config.toml
train_examples = 78125
embedding_dim = 128
norm = "batchnorm"
padding_mode = "replicate"
wave_channels = 128
am_softmax_scale = 16
momentum = 0.95
steps = 1200
epochs = 1.0
lr_schedule = "wsd"
decay_fraction = 0.2
weight_decay = 0.4
Rows from block 2 of a small audio embedding model, named by matrix and row number. Each number is 50 + 15 x the weight over its row's rms, rounded and kept within 0 to 99. All counts start at 0.
After each channel's rows are labels from the 100 clips, of 14976, where the channel reaches its highest value: "responds to" is what is common among them; "loudest" is the band of the loudest frequency at the time of the peak. Only what is clearly more common there than usual is listed. The data: single notes of musical instruments (NSynth). In brackets: how many of the 100, against the usual share in percent.
# conv: width-3 conv (model.blocks.2.conv.weight, 112x112x3, each kernel summed), inputs 0-111

conv.26:32 72 50 63 40 39 39 53 44 51 09 21 58 62 33 21 53 30 55 46 40 60 55 61 45 45 45 45 64 83 46 33 42 42 40 45 52 59 60 47 58 34 92 51 50 41 61 34 66 65 68 62 42 41 76 65 56 31 44 20 58 47 73 82 47 66 75 34 64 38 64 61 64 33 54 75 11 35 63 53 45 38 64 49 54 41 54 31 60 50 33 41 48 55 32 48 45 28 53 37 63 30 30 50 55 37 34 73 39 63 42 59
responds to: octave 5 (40 vs 15.9)
loudest: 500 to 1000 Hz (35 vs 15.8)

conv.18:58 61 52 05 40 58 34 50 20 56 52 58 69 51 65 47 51 58 57 49 58 58 44 43 30 60 53 22 54 59 64 57 30 65 75 50 29 34 27 75 38 59 58 51 62 76 49 67 45 56 69 49 41 45 56 52 52 64 41 50 54 77 58 40 48 47 42 99 34 51 29 81 23 34 55 56 46 37 35 42 80 42 46 37 58 70 59 73 41 72 48 35 48 42 29 27 32 34 45 75 48 49 41 32 34 63 52 41 60 57 68 35
responds to: synthetic (70 vs 31.5); octave 5 (68 vs 15.9)
loudest: 500 to 1000 Hz (76 vs 15.8)

conv.11:72 55 85 56 79 59 43 34 51 55 44 74 53 34 64 58 40 49 21 72 47 53 62 45 43 44 57 48 47 60 74 33 28 71 37 60 42 52 47 41 23 64 71 20 60 43 58 38 29 42 63 39 69 40 53 62 76 36 57 27 43 46 53 67 49 46 47 40 51 79 53 73 55 58 86 54 63 77 58 46 80 53 45 32 43 70 52 43 97 61 43 47 51 44 36 73 34 53 50 64 75 45 51 36 50 51 50 52 74 52 70 59
responds to: octave 5 (64 vs 15.9); source: synthetic (64 vs 31.5); bass (56 vs 21.9)
loudest: 500 to 1000 Hz (64 vs 15.8)

conv.89:15 53 72 43 64 47 25 48 40 55 40 33 24 37 44 36 38 53 45 58 60 48 54 69 19 40 29 82 66 25 66 51 55 58 49 62 56 42 56 61 28 67 49 45 28 62 51 23 55 47 35 42 58 47 56 67 51 30 67 64 58 79 32 36 46 56 35 57 42 41 56 44 54 46 54 19 57 41 55 64 28 65 46 27 59 03 39 56 24 74 44 54 45 43 34 58 52 43 57 62 36 84 19 46 51 58 35 59 43 28 58 41
responds to: bass (73 vs 21.9); synthetic (73 vs 31.5)
loudest: 500 to 1000 Hz (51 vs 15.8)

conv.48:61 35 63 71 22 30 41 69 31 65 55 77 33 36 52 55 36 42 44 30 56 33 63 50 38 61 32 46 38 71 63 50 42 65 15 34 27 37 57 63 46 49 39 36 65 46 63 47 38 54 30 29 26 22 54 49 35 47 40 46 46 51 55 39 37 75 36 72 40 46 38 75 39 48 69 45 86 31 54 59 38 41 59 40 53 53 69 37 39 58 42 55 37 56 38 33 46 36 68 87 38 39 43 56 61 77 58 59 17 69 49 76
responds to: octave 5 (52 vs 15.9); instrument family: bass (44 vs 21.9)
loudest: 500 to 1000 Hz (58 vs 15.8)

conv.33:47 65 27 59 71 44 57 46 29 53 75 32 44 67 67 50 57 46 38 50 38 66 42 63 31 56 51 59 37 72 57 57 64 24 54 43 75 70 52 74 94 54 68 42 57 51 58 49 48 44 83 58 45 53 37 60 61 52 45 68 52 68 65 58 61 55 49 32 28 47 71 52 39 87 49 36 54 49 78 52 45 54 63 40 36 48 62 37 42 58 52 44 82 67 47 74 89 23 52 55 36 43 60 57 68 71 61 42 46 22 75 33
responds to: bass (44 vs 21.9); octave 5 (36 vs 15.9)
loudest: 500 to 1000 Hz (37 vs 15.8)

conv.30:61 37 67 46 32 50 53 31 39 57 29 45 51 43 57 36 80 52 33 84 50 68 48 27 26 65 63 58 41 32 41 47 55 53 71 55 17 56 40 58 65 54 44 15 43 48 52 64 63 52 48 39 45 56 73 49 24 52 65 37 54 65 62 55 55 70 27 57 28 61 57 51 53 43 53 83 47 37 57 27 31 44 58 39 54 62 77 44 60 43 42 72 78 40 36 46 69 36 49 37 39 58 46 50 78 53 57 38 25 96 50 23
responds to: synthetic (69 vs 31.5); bass (56 vs 21.9)
loudest: 500 to 1000 Hz (36 vs 15.8)

conv.86:48 63 42 56 21 46 44 54 73 51 45 47 50 77 48 38 43 56 42 58 49 48 72 42 59 34 63 44 46 79 46 53 67 51 50 25 17 65 67 60 74 57 46 40 36 47 71 39 42 55 50 14 46 68 52 49 44 25 51 59 65 08 57 61 62 46 68 36 49 19 62 66 56 69 61 36 57 43 60 44 29 62 48 33 55 42 59 77 42 72 39 76 32 38 59 78 42 34 33 29 57 74 61 68 57 21 56 24 41 64 35 56
responds to: bass (46 vs 21.9); octave 6 (38 vs 11.4); octave 5 (35 vs 15.9)
loudest: 500 to 1000 Hz (38 vs 15.8); 1000 to 2000 Hz (35 vs 12.9)

conv.99:58 45 55 47 41 27 52 36 19 83 33 67 48 48 41 44 40 70 44 74 20 62 26 56 65 47 50 46 50 49 48 46 55 45 64 66 55 56 53 45 45 63 40 65 40 38 51 45 64 59 53 67 38 42 36 49 35 61 36 62 48 35 28 57 32 50 52 68 62 73 43 53 45 59 48 39 38 29 53 22 54 54 48 47 40 62 63 68 69 59 16 29 70 39 57 50 43 62 80 77 81 24 36 55 98 14 39 68 37 53 63 63
responds to: synthetic (76 vs 31.5); instrument family: bass (58 vs 21.9); octave 5 (57 vs 15.9)
loudest: 500 to 1000 Hz (60 vs 15.8)

conv.69:47 36 69 35 57 34 32 50 27 58 59 52 51 68 70 41 41 36 31 40 37 37 49 62 31 46 40 75 63 43 36 60 68 13 31 41 59 53 64 44 53 57 58 48 49 84 53 44 42 56 52 59 45 43 73 49 43 66 44 44 62 36 55 52 38 62 49 36 45 32 52 39 65 36 53 45 85 31 75 27 46 67 84 57 64 57 64 17 18 40 29 58 38 71 52 34 44 54 12 35 43 34 35 73 51 80 51 36 55 27 55 50
responds to: bass (65 vs 21.9); synthetic (65 vs 31.5)
loudest: 500 to 1000 Hz (34 vs 15.8)

conv.24:21 50 47 16 60 36 53 41 33 64 46 51 46 52 38 48 53 53 58 79 77 60 74 20 33 24 40 39 55 82 40 23 61 85 77 52 38 70 55 78 60 61 51 42 46 50 68 30 58 39 22 43 45 42 42 40 56 13 52 70 59 73 67 81 37 57 35 68 55 47 35 54 37 40 53 38 30 58 47 46 35 60 36 46 65 26 55 51 61 61 41 57 52 64 36 80 48 65 61 45 60 64 65 46 47 35 40 57 48 45 44 33
responds to: bass (58 vs 21.9); octave 5 (50 vs 15.9)
loudest: 500 to 1000 Hz (56 vs 15.8)

conv.82:43 43 77 51 48 31 74 59 45 42 79 65 61 51 53 30 77 41 71 42 59 44 36 49 49 43 40 42 36 63 67 24 64 64 93 41 64 48 39 44 41 39 34 41 64 48 32 56 70 59 41 58 15 48 33 39 37 39 49 61 64 58 52 42 56 47 55 49 76 48 54 59 30 53 55 18 36 38 42 28 46 65 28 28 46 85 42 81 60 57 70 36 61 40 35 23 27 48 68 46 66 37 26 37 58 64 49 36 28 63 47 49
responds to: octave 5 (35 vs 15.9); mallet (27 vs 10.8)
loudest: 500 to 1000 Hz (44 vs 15.8)