A small audio embedding model, trained from scratch: widths [96, 112, 144], 1200 steps.
Rows from block 3 of a small audio embedding model, named by matrix and row number. Each number is 128 + 32 x the weight over its row's rms, rounded and kept within 0 to 255. All counts start at 0. Numbers have three digits each. After the name is the row's rms in percent of the matrix's.
After each channel's rows are labels from the 100 clips, of 14976, where the channel reaches its highest value: "top examples" is what is common among them. Only what is clearly more common there than usual is listed. The data: single notes of musical instruments (NSynth).
# conv: width-3 conv, stride 2 (model.blocks.3.conv.weight, 144x112x3, each kernel summed), inputs 76-111

conv.90 097:090115123109140098130111085089154140116102142157099112109072145157171086104097158143148113075145067164186103
top examples: synthetic; guitar

conv.72 090:094084114119210115084185132098091087068139159089124173126125113117095141139108124150157146135125130095068126
top examples: synthetic; instrument family: bass; octave 5

conv.99 107:099140079147135121124167155090091096165141167155096125175115137166160136095096137238133141111083168121097211
top examples: bass; source: synthetic; octave 5

conv.8 114:106163100157115170152096105138129154119118125134097137129076147129087075181101178135144110105115154096172205
top examples: octave 1; keyboard

conv.91 095:078093072155165146085096092109213184110177114081129128105168106112142088079072131116130119121091176032136177
top examples: bass; octave 5

conv.53 106:082115099134107171120135123141172174151154145128119147151059091105086121130142108120112126095120126089135114
top examples: bass

conv.133 100:161195189129155106163172146125104135111101090137135143110119069139155177127186115067129088113179172102139137
top examples: octave 1; octave 0

conv.59 094:090107151150105102075155098123122064116133107155139172100116141110165125107077101118071123147143148147069139
top examples: octave 5

conv.42 103:094127076146158134079149085102121140094137150119150109079110130115093119146168133111107196198165129092143178
top examples: source: synthetic; bass; octave 5

conv.111 112:117173183089134132125132140117111158116127079181071142112096162088151092152152128096123152053153155165143133
top examples: octave 1; guitar

conv.60 099:181121161160152198158149146177149062105146107162117131104102157072186128131151122149142136113192111129194102
top examples: bass

conv.80 099:115170134131098109135109165094118119177123081110160128098073091068161131128150066139163097151088127149075146
top examples: octave 2

conv.34 107:147128128119125139179097129152112092102167165095137210112142107142103155150168101111169193133137072174121099
top examples: synthetic; bass

conv.74 078:108119184166104135122149088142083126177113092157137131123122118132130152090113093171143134048241145136117126
top examples: synthetic; velocity: 75; instrument family: guitar

conv.27 097:064164133109074081097161122138117117124114161118116144099106141123119106095135135041218088106076085123162118
top examples: synthetic; guitar

conv.81 101:125063094083156184108165070138148121085129154115131133093107134125145138095149139120071107179087132084145102
top examples: bass; octave 5; octave 6

conv.57 098:112093087120126160087105133101144174139102065110066089141091136113127146085170113096128140123142092108136128
top examples: acoustic; flute

conv.121 101:099138105093152159138172158131110164134173125119122147105178121143145148181171127176137121114111143112124143
top examples: bass; electronic

conv.87 101:133117098126204142138186108153090165177146133141125119202157162110071064150122161140111102082119162138079127
top examples: bass

conv.143 115:128145125125111150188165093133090146083125190177201161134152129126160116165112125088159136050160086102158076
top examples: guitar; octave 1

conv.96 102:130146094129154151116151104089161112175080096115088124089253136189099119126183139158160101137125184099190158
top examples: bass; electronic

conv.7 092:111133139113135149201086203139129116097131126114144095130146132098137197209137145102094146090061111129160215
top examples: guitar; octave 0

conv.17 095:195142153150079118166085121085125122119147125151171087158099134065119165137196113103129111152118095180159155
top examples: synthetic; bass

conv.95 087:093150090081062123153111067150064145137118085194147120091150138174141110172183062138141143097176145163146174
top examples: octave 1; keyboard

conv.77 102:168205100184088127151143092115118124222154089145186133057156122182110110189168078116148137146174174084170125
top examples: synthetic; instrument family: bass; octave 1

conv.125 092:121180093108138165087154115085131189100161165100090153127106121173178105101129089107090066098116113134160090
top examples: bass; electronic

conv.70 093:080077079131103161134136136130185108099079104107110163120111144124130076134166136163149109139115172087122119
top examples: bass; guitar

conv.43 098:117170124170125076151140166138104109087110126154112100179077127090117190142167104158146092142112113145124153
top examples: synthetic; bass

conv.104 101:076117160186196134175078073145110110072137131142156114125118149101098094124106121145144148125108135161136099
top examples: synthetic; guitar

conv.38 102:131122108112096176060132087205092092031104128117083178120203148099150166129133088068184117138100139167134069
top examples: octave 0

conv.124 106:082117144153148157130172126115217148124141125120154158106118125132100127074115055071119100142080102079105116
top examples: synthetic; bass

conv.49 101:163116114079161108125128108097140131161086138148127142118056157154150107123121168116119159133129120135099108
top examples: synthetic; bass

conv.50 097:094203061130119127127180090136116102109118135131139143169153113051083183170132073095044116113146134155061148
top examples: octave 2; bass; pitch class: C#

conv.110 106:113193089129166095132105194242102134097130100173118141084146143144130147164085068181129107113133119168130144
top examples: octave 1; octave 0

conv.52 087:148140134095112132126122129103183138133144126116088096163125198071110197083187090182161089142133069100187137
top examples: vocal

conv.69 112:193107073110151129105087108129140111176145083121109092147147116160126147133172120119149099180195072144081099
top examples: synthetic; bass

conv.21 095:143140157068136083152166146096145161109212114178108160138116160091140112113133120127098154083103132154091175
top examples: bass; octave 5

conv.54 102:096148085132190102139087185112083096117104119123070169138111102105120079105106132156083162144136159143103101
top examples: pitch class C#

conv.0 100:121108110085119116114138104095114131167162081111112123122066201208140125090101168137000101108120098085123126
top examples: octave 2; brass

conv.31 106:120139092119162132101144122110165159135159114140117097128128069104091134137140132127146144163121130184132126
top examples: synthetic; instrument family: guitar; octave 7

conv.32 107:159123117137160163094149170116140118080109155166069093155079101116100129125107180140164159094104100171109203
top examples: synthetic; guitar

conv.33 091:088138099120122164129099152083160146219143132127122146139207081158077125192114117185119126108143106150105203
top examples: electronic; bass

conv.141 111:165106078112158103120085161122085114167131168105143134067151128097124091089128156077148136117067155031104076
top examples: source: synthetic; bass; octave 5

conv.107 123:094172147102124182156128128102115154104107102130114140115187141122093118119099125151126092165122120116065106
top examples: acoustic; flute

conv.18 102:106100109090156077134108087094103112132134098164096157126152119195111178114210047195124149100112114119134132
top examples: synthetic; bass

conv.3 095:126172122147141177173124113102125163152099136128117161120117130086096093112118127185123167109076127118178150
top examples: source: acoustic; octave 5; flute

conv.13 110:108063112112145159163127147122104251089116125136103130111137140114089117161078136115099128134106126139165143
top examples: acoustic; flute

conv.56 099:129138136089100186156153114144140148164102081142129172150165174086147139064118124176195131058152136078113094
top examples: guitar

conv.51 105:129133118116094114139119132097061147202081132083107122128088117125115099155136151169190137137131135122169088
top examples: synth lead

conv.66 097:142127130132137191142151128124166048212162142188110139152131110149149120127128140150111129088183145085154167
top examples: bass; guitar

conv.97 097:168166110111157097101100120125099167090140178217091159191136098150112169120080122131133152218137153093115143
top examples: synthetic; bass

conv.136 095:123165098132107089184096131099112187115130094116165074045140102091127171121123084111105077050150128159087153
top examples: octave 2; bass; pitch class: E

conv.84 098:084149146119129158183139192165108127096113129162145131160119205159097147114124065119140150091188083138116117
top examples: octave 1; keyboard

conv.12 099:108185107140132088120128135138086094118149122157119134073165116190151176097110107077107158135181141148098167
top examples: synthetic; instrument family: bass; octave 0

conv.82 106:113147126127130157167148114132128103147107130081160154094125110115156185146071203180132151211093133173169106
top examples: synth lead

conv.45 085:124179126120097122110113068140116110123135145138170146137087121139148202074176125189080156112137171106132049
top examples: octave 5

conv.79 098:077135117102124086116089157096124127119133086170104096102132136107154118176181098214112078122129105109133118
top examples: synthetic; guitar

conv.115 101:149150126119139138151124172105136119193098119118163097060125138050101157127041055150114147147132169128126232
top examples: octave 2; pitch class G; note: G2

conv.106 114:176141130088133182121154146155162097091127092083146123146177163124162086099114125148155073132161089092159132
top examples: bass; electronic

conv.68 106:077138086129159121159149151096164150147120101126100135135235102113114098183120130166138114159131122079076155
top examples: acoustic; guitar

conv.142 106:115142087171119089116125109186109114109121075114146160152146123033074086163084121135146154093160117136191151
top examples: source: synthetic; bass; octave 0

conv.137 090:070093033128118167122105112125156066094182149148092089141157092147127115165103105165075146120123122177125127
top examples: synthetic; bass

conv.132 120:143141049139138119111065142132092140143177125162182134127108107197140167102224119142126167103151145139103070
top examples: octave 0; octave 1

conv.22 103:124107169123154159141109123129110167184141140176158085116107116172079079157132137141161140137132127177181105
top examples: synthetic; guitar

conv.23 094:051183114142107140155138139095107164123164139140128087166121087155151159161144123096111150205181137162138200
top examples: synthetic; bass

conv.93 107:113071173085155118106171154155129122104147130139126099128140147160135196169133113131201127175092092112069109
top examples: synthetic; bass

conv.39 107:087165105112168112090148163137110110129095138196125178111128120129112087138108138151134125134171152122122113
top examples: octave 1

conv.55 100:115169117121149136086155145160135137124105119170151171106128126097170168162135153153175153061138140150082126
top examples: octave 1; guitar

conv.114 099:155101129122122127104124123128206102110104163117128108114164151128231158172151116157164185221134157171138166
top examples: synthetic; bass