{
  "norm": "batchnorm",
  "hidden_act": "gelu",
  "padding_mode": "replicate",
  "kernel_size": 3,
  "rnn_width": 96,
  "am_softmax_margin": 0.2
}
Rows from block 2 of a small audio embedding model, named by matrix and row number. Each number is 500 + 25 x the weight over its row's rms, rounded and kept within 0 to 999. All counts start at 0. Numbers have three digits each.
After each channel's rows are labels from the 100 clips, of 14976, where the channel reaches its highest value: "top examples" is what is common among them. Only what is clearly more common there than usual is listed. The data: single notes of musical instruments (NSynth). In brackets: how many of the 100.
# conv: width-3 conv (model.blocks.2.conv.weight, 112x112x3, each kernel summed), inputs 0-111

conv.51:512452522510501484424480475540517494487471503496528484499484496456483555510496470477501501482500505479487521499455505501483455481470446484453504490483489526481510517495448497486490485502482497513487545521515542501483484517501533502537466506522494514511509532525479540512469490470497486468507455474538471463516511485551544509473514473509
top examples: synthetic (84); guitar (43)

conv.3:515484489499574491478482474475493445521469477477486543495504505523516503531475487529494524489478521499522505536479516505521474450497495470495460496466521518490499487503444549538493487486492518477489490501512433488486501491479500532515494500536487516513511476531515517505510480477426468481517499507510448452485501515547536511514523479494
top examples: synthetic (94); guitar (67)

conv.52:544510509530553522519485526490512507464520524519498527488508496526504492537492480501512517539512513547503499538502501513495459524514493477488499476537561486501502522509460486492482498496527524533509488464528565509534480509551510564500509537445503495484510442496538510503527490519492527496552472510503502490484495525475487500483478492550
top examples: synthetic (83); bass (61)

conv.49:575525497543477479516479497528465516503496493527488482522544454521477503545540513471500470498502470460529539502487495486528473530507489519542490508499520503480498482519484531499524521457469463542490500471515455499494510492515513525515503478490489476480490474475527449517445498522498520469507457534486504495490493527503441513470504507474
top examples: synthetic (94); synth lead (28)

conv.71:485516485498526505468525471504505525480459490556521498522470455479501522521484519510502477519509478468483509477476520486499467480482477516461527517534453491495505497550509506493520505485476453507512463538501485501528495519472491531458499485519538516552489486508500484480495527481528537430511547489464495487435467497513503467538520519515
top examples: synthetic (81); instrument family: guitar (37); octave 7 (31)

conv.19:530497485511484436488547511564429474457462511522476516539492486480488457507494509509484502458516510530491489517498549471483510498541468526491502480503520486491481480530505508541512521471544489514505545499530485493477480516498485507472489476510520535468484492519544487545479475489485522490491496499462474524491489475471488555516512500486
top examples: synthetic (96); guitar (54)

conv.109:507505501528484474522491531496509541580494472484546531486509477517526490455522478496494487519480490488513514500512505514476501479558485485505526485503511481452464483505468469506494476489484478476510516492524506486481511542511527529461466508493503465528476505515454468481483448486501468479490455544509542506478453477511560499470478499489
top examples: synthetic (76); bass (67)

conv.61:524475522502494502473517566517501539492484487486507503517485513531447505493511498460541461505484496471504483536521466501439492465534477498472454522480486460480482461498454475494505533495491458511509486521513561467504519497496465517465479497458485483484513491506481468518505495518490492460500472533503523499556492490479542480477472480502
top examples: synthetic (84); bass (75)

conv.88:464455531483526513514481500459463481518503493497523489502558517520475478466524492481497496493488462529557507463503533537497541507503489484477431522494492494509471475529517497486490496527521467488459501457454478520489539542475539469535465506553501510522513504498517513484507492499500508476521507508462477491506506459468513490456497487472
top examples: bass (56); octave 1 (49)

conv.66:508532523512505488471512478544508512525483472506536537496485495545501538521488494518542482480515555489526467510516499481517460527540509503494503521511508552455487510487481527465501486425446501526526541486486491501502493490480496483510495463509474468543513531518488522510508457553495473490505487500490524486476442480508490526511537531504
top examples: synthetic (87); guitar (42)

conv.4:500492554473474476523458481529485533501503485515541496496465581502519509480536497503513464505501470509529484510499496499523533502527512465522521515438512440506480488509525480485512502537469457498512487497471481492503502512501497547542473498470507496469517487507469451499521494538519534513507525511503566490512483467535473498499486527515
top examples: synthetic (77); bass (66)

conv.13:517513484487566519505498497505480463494515467513493484505497504534494477528469535535512494500507491493501485544516513486524519543505518526532494470469470489521530540516489535518534478498524466545485519547488523548513505502467519475515508505532512519510499501517489488499456491493480491525589490477533488509495526513483478590498516503490
top examples: synthetic (100); guitar (57)

conv.25:552508500519495483529518501504477468519488514495484492477460489456495516505532478509519530524505468484541526483504464489496460502493499502478526511534494503481500492478493498500485531489442497467521515550450480490509463478445509502550501547509520496540490506478488478496495490482502428494523474536492467495519561476549470504535498516520
top examples: bass (55); octave 2 (52); octave 1 (30)

conv.28:546508493472506450458539495478518478496495493492514465509484524467487520480488536549497443434489506503467500501496561531493518466535491528459538488492495469471502513480532523531503497480482471512550527499466474488516516489476506515455492502466449519510494505507507493482499500491484501454514500498520494539486501494520535511543482530534
top examples: synthetic (81); bass (71)

conv.94:545477469511510504494489492475486529542481485458520489496497520519476474485474530475495535513496482493455542513506504488472518503519448462517525472470508475471481503505522520495490518519464482489526496528504489501490534529468481505547494548519486514484481486539501496506432513472469505480526494520448464503512522513541509504496438553542
top examples: bass (67); octave 0 (29)

conv.38:575450513500500494505502515532466513495490490526475485518522491528497459486521511526495509483498493509554517489513510476494578535481506460504538500523518491460490493509540491491484496502486542515554516539495515504477561519523532520513528517541481496503514509503497527509442537499497506515521467475500547483523478522489486486484541503520
top examples: synthetic (84); bass (70)

conv.68:480469513508515500499474520508464503499492467506505487502501523480532510522521545538522531514477499486493514534490481550502497511557514527498506546513531513520472529444472526556526528465476496498503479499492527488511499473511511467489545458461474485441496477522494546504530530538499441487511497493497469523519482499496478529476512450496
top examples: synthetic (88); bass (67)

conv.79:535517505508505508571505537546507489479506512510481510510501507522523463512511521465476475466494475527496479517469476489497511477493533490508585492534539519580537509515535494521513518482500483535549528495503482548497490522514509475510519524506536484484515468529478494489487509532490464503514507529528494498519462480483482498505556500498
top examples: synthetic (76); octave 1 (66); instrument family: bass (56)

conv.104:502555485510486491483500495488481471482530468522522471480524482528495489490503475489501501483490517464465528511545504466524464536471492484580494481493475492509508519479489486463488454481460515488499510512505487532501492492534504531528543476499473453512484493515469491521433491497511553501445506467470554485497527480526529500490485478500
top examples: synthetic (71); guitar (45)

conv.76:454505496495566506494461509531504472478477495515498490477544487470527454497522502551449479477510501530526503539498484458475526523455510492508488492473506564480486481474502549485529475486523451512503461522506542496466498453504513486496502479501500486505463518486518510466509486504486498497483512549512451525509484518493474545481504490508
top examples: synthetic (94); guitar (57)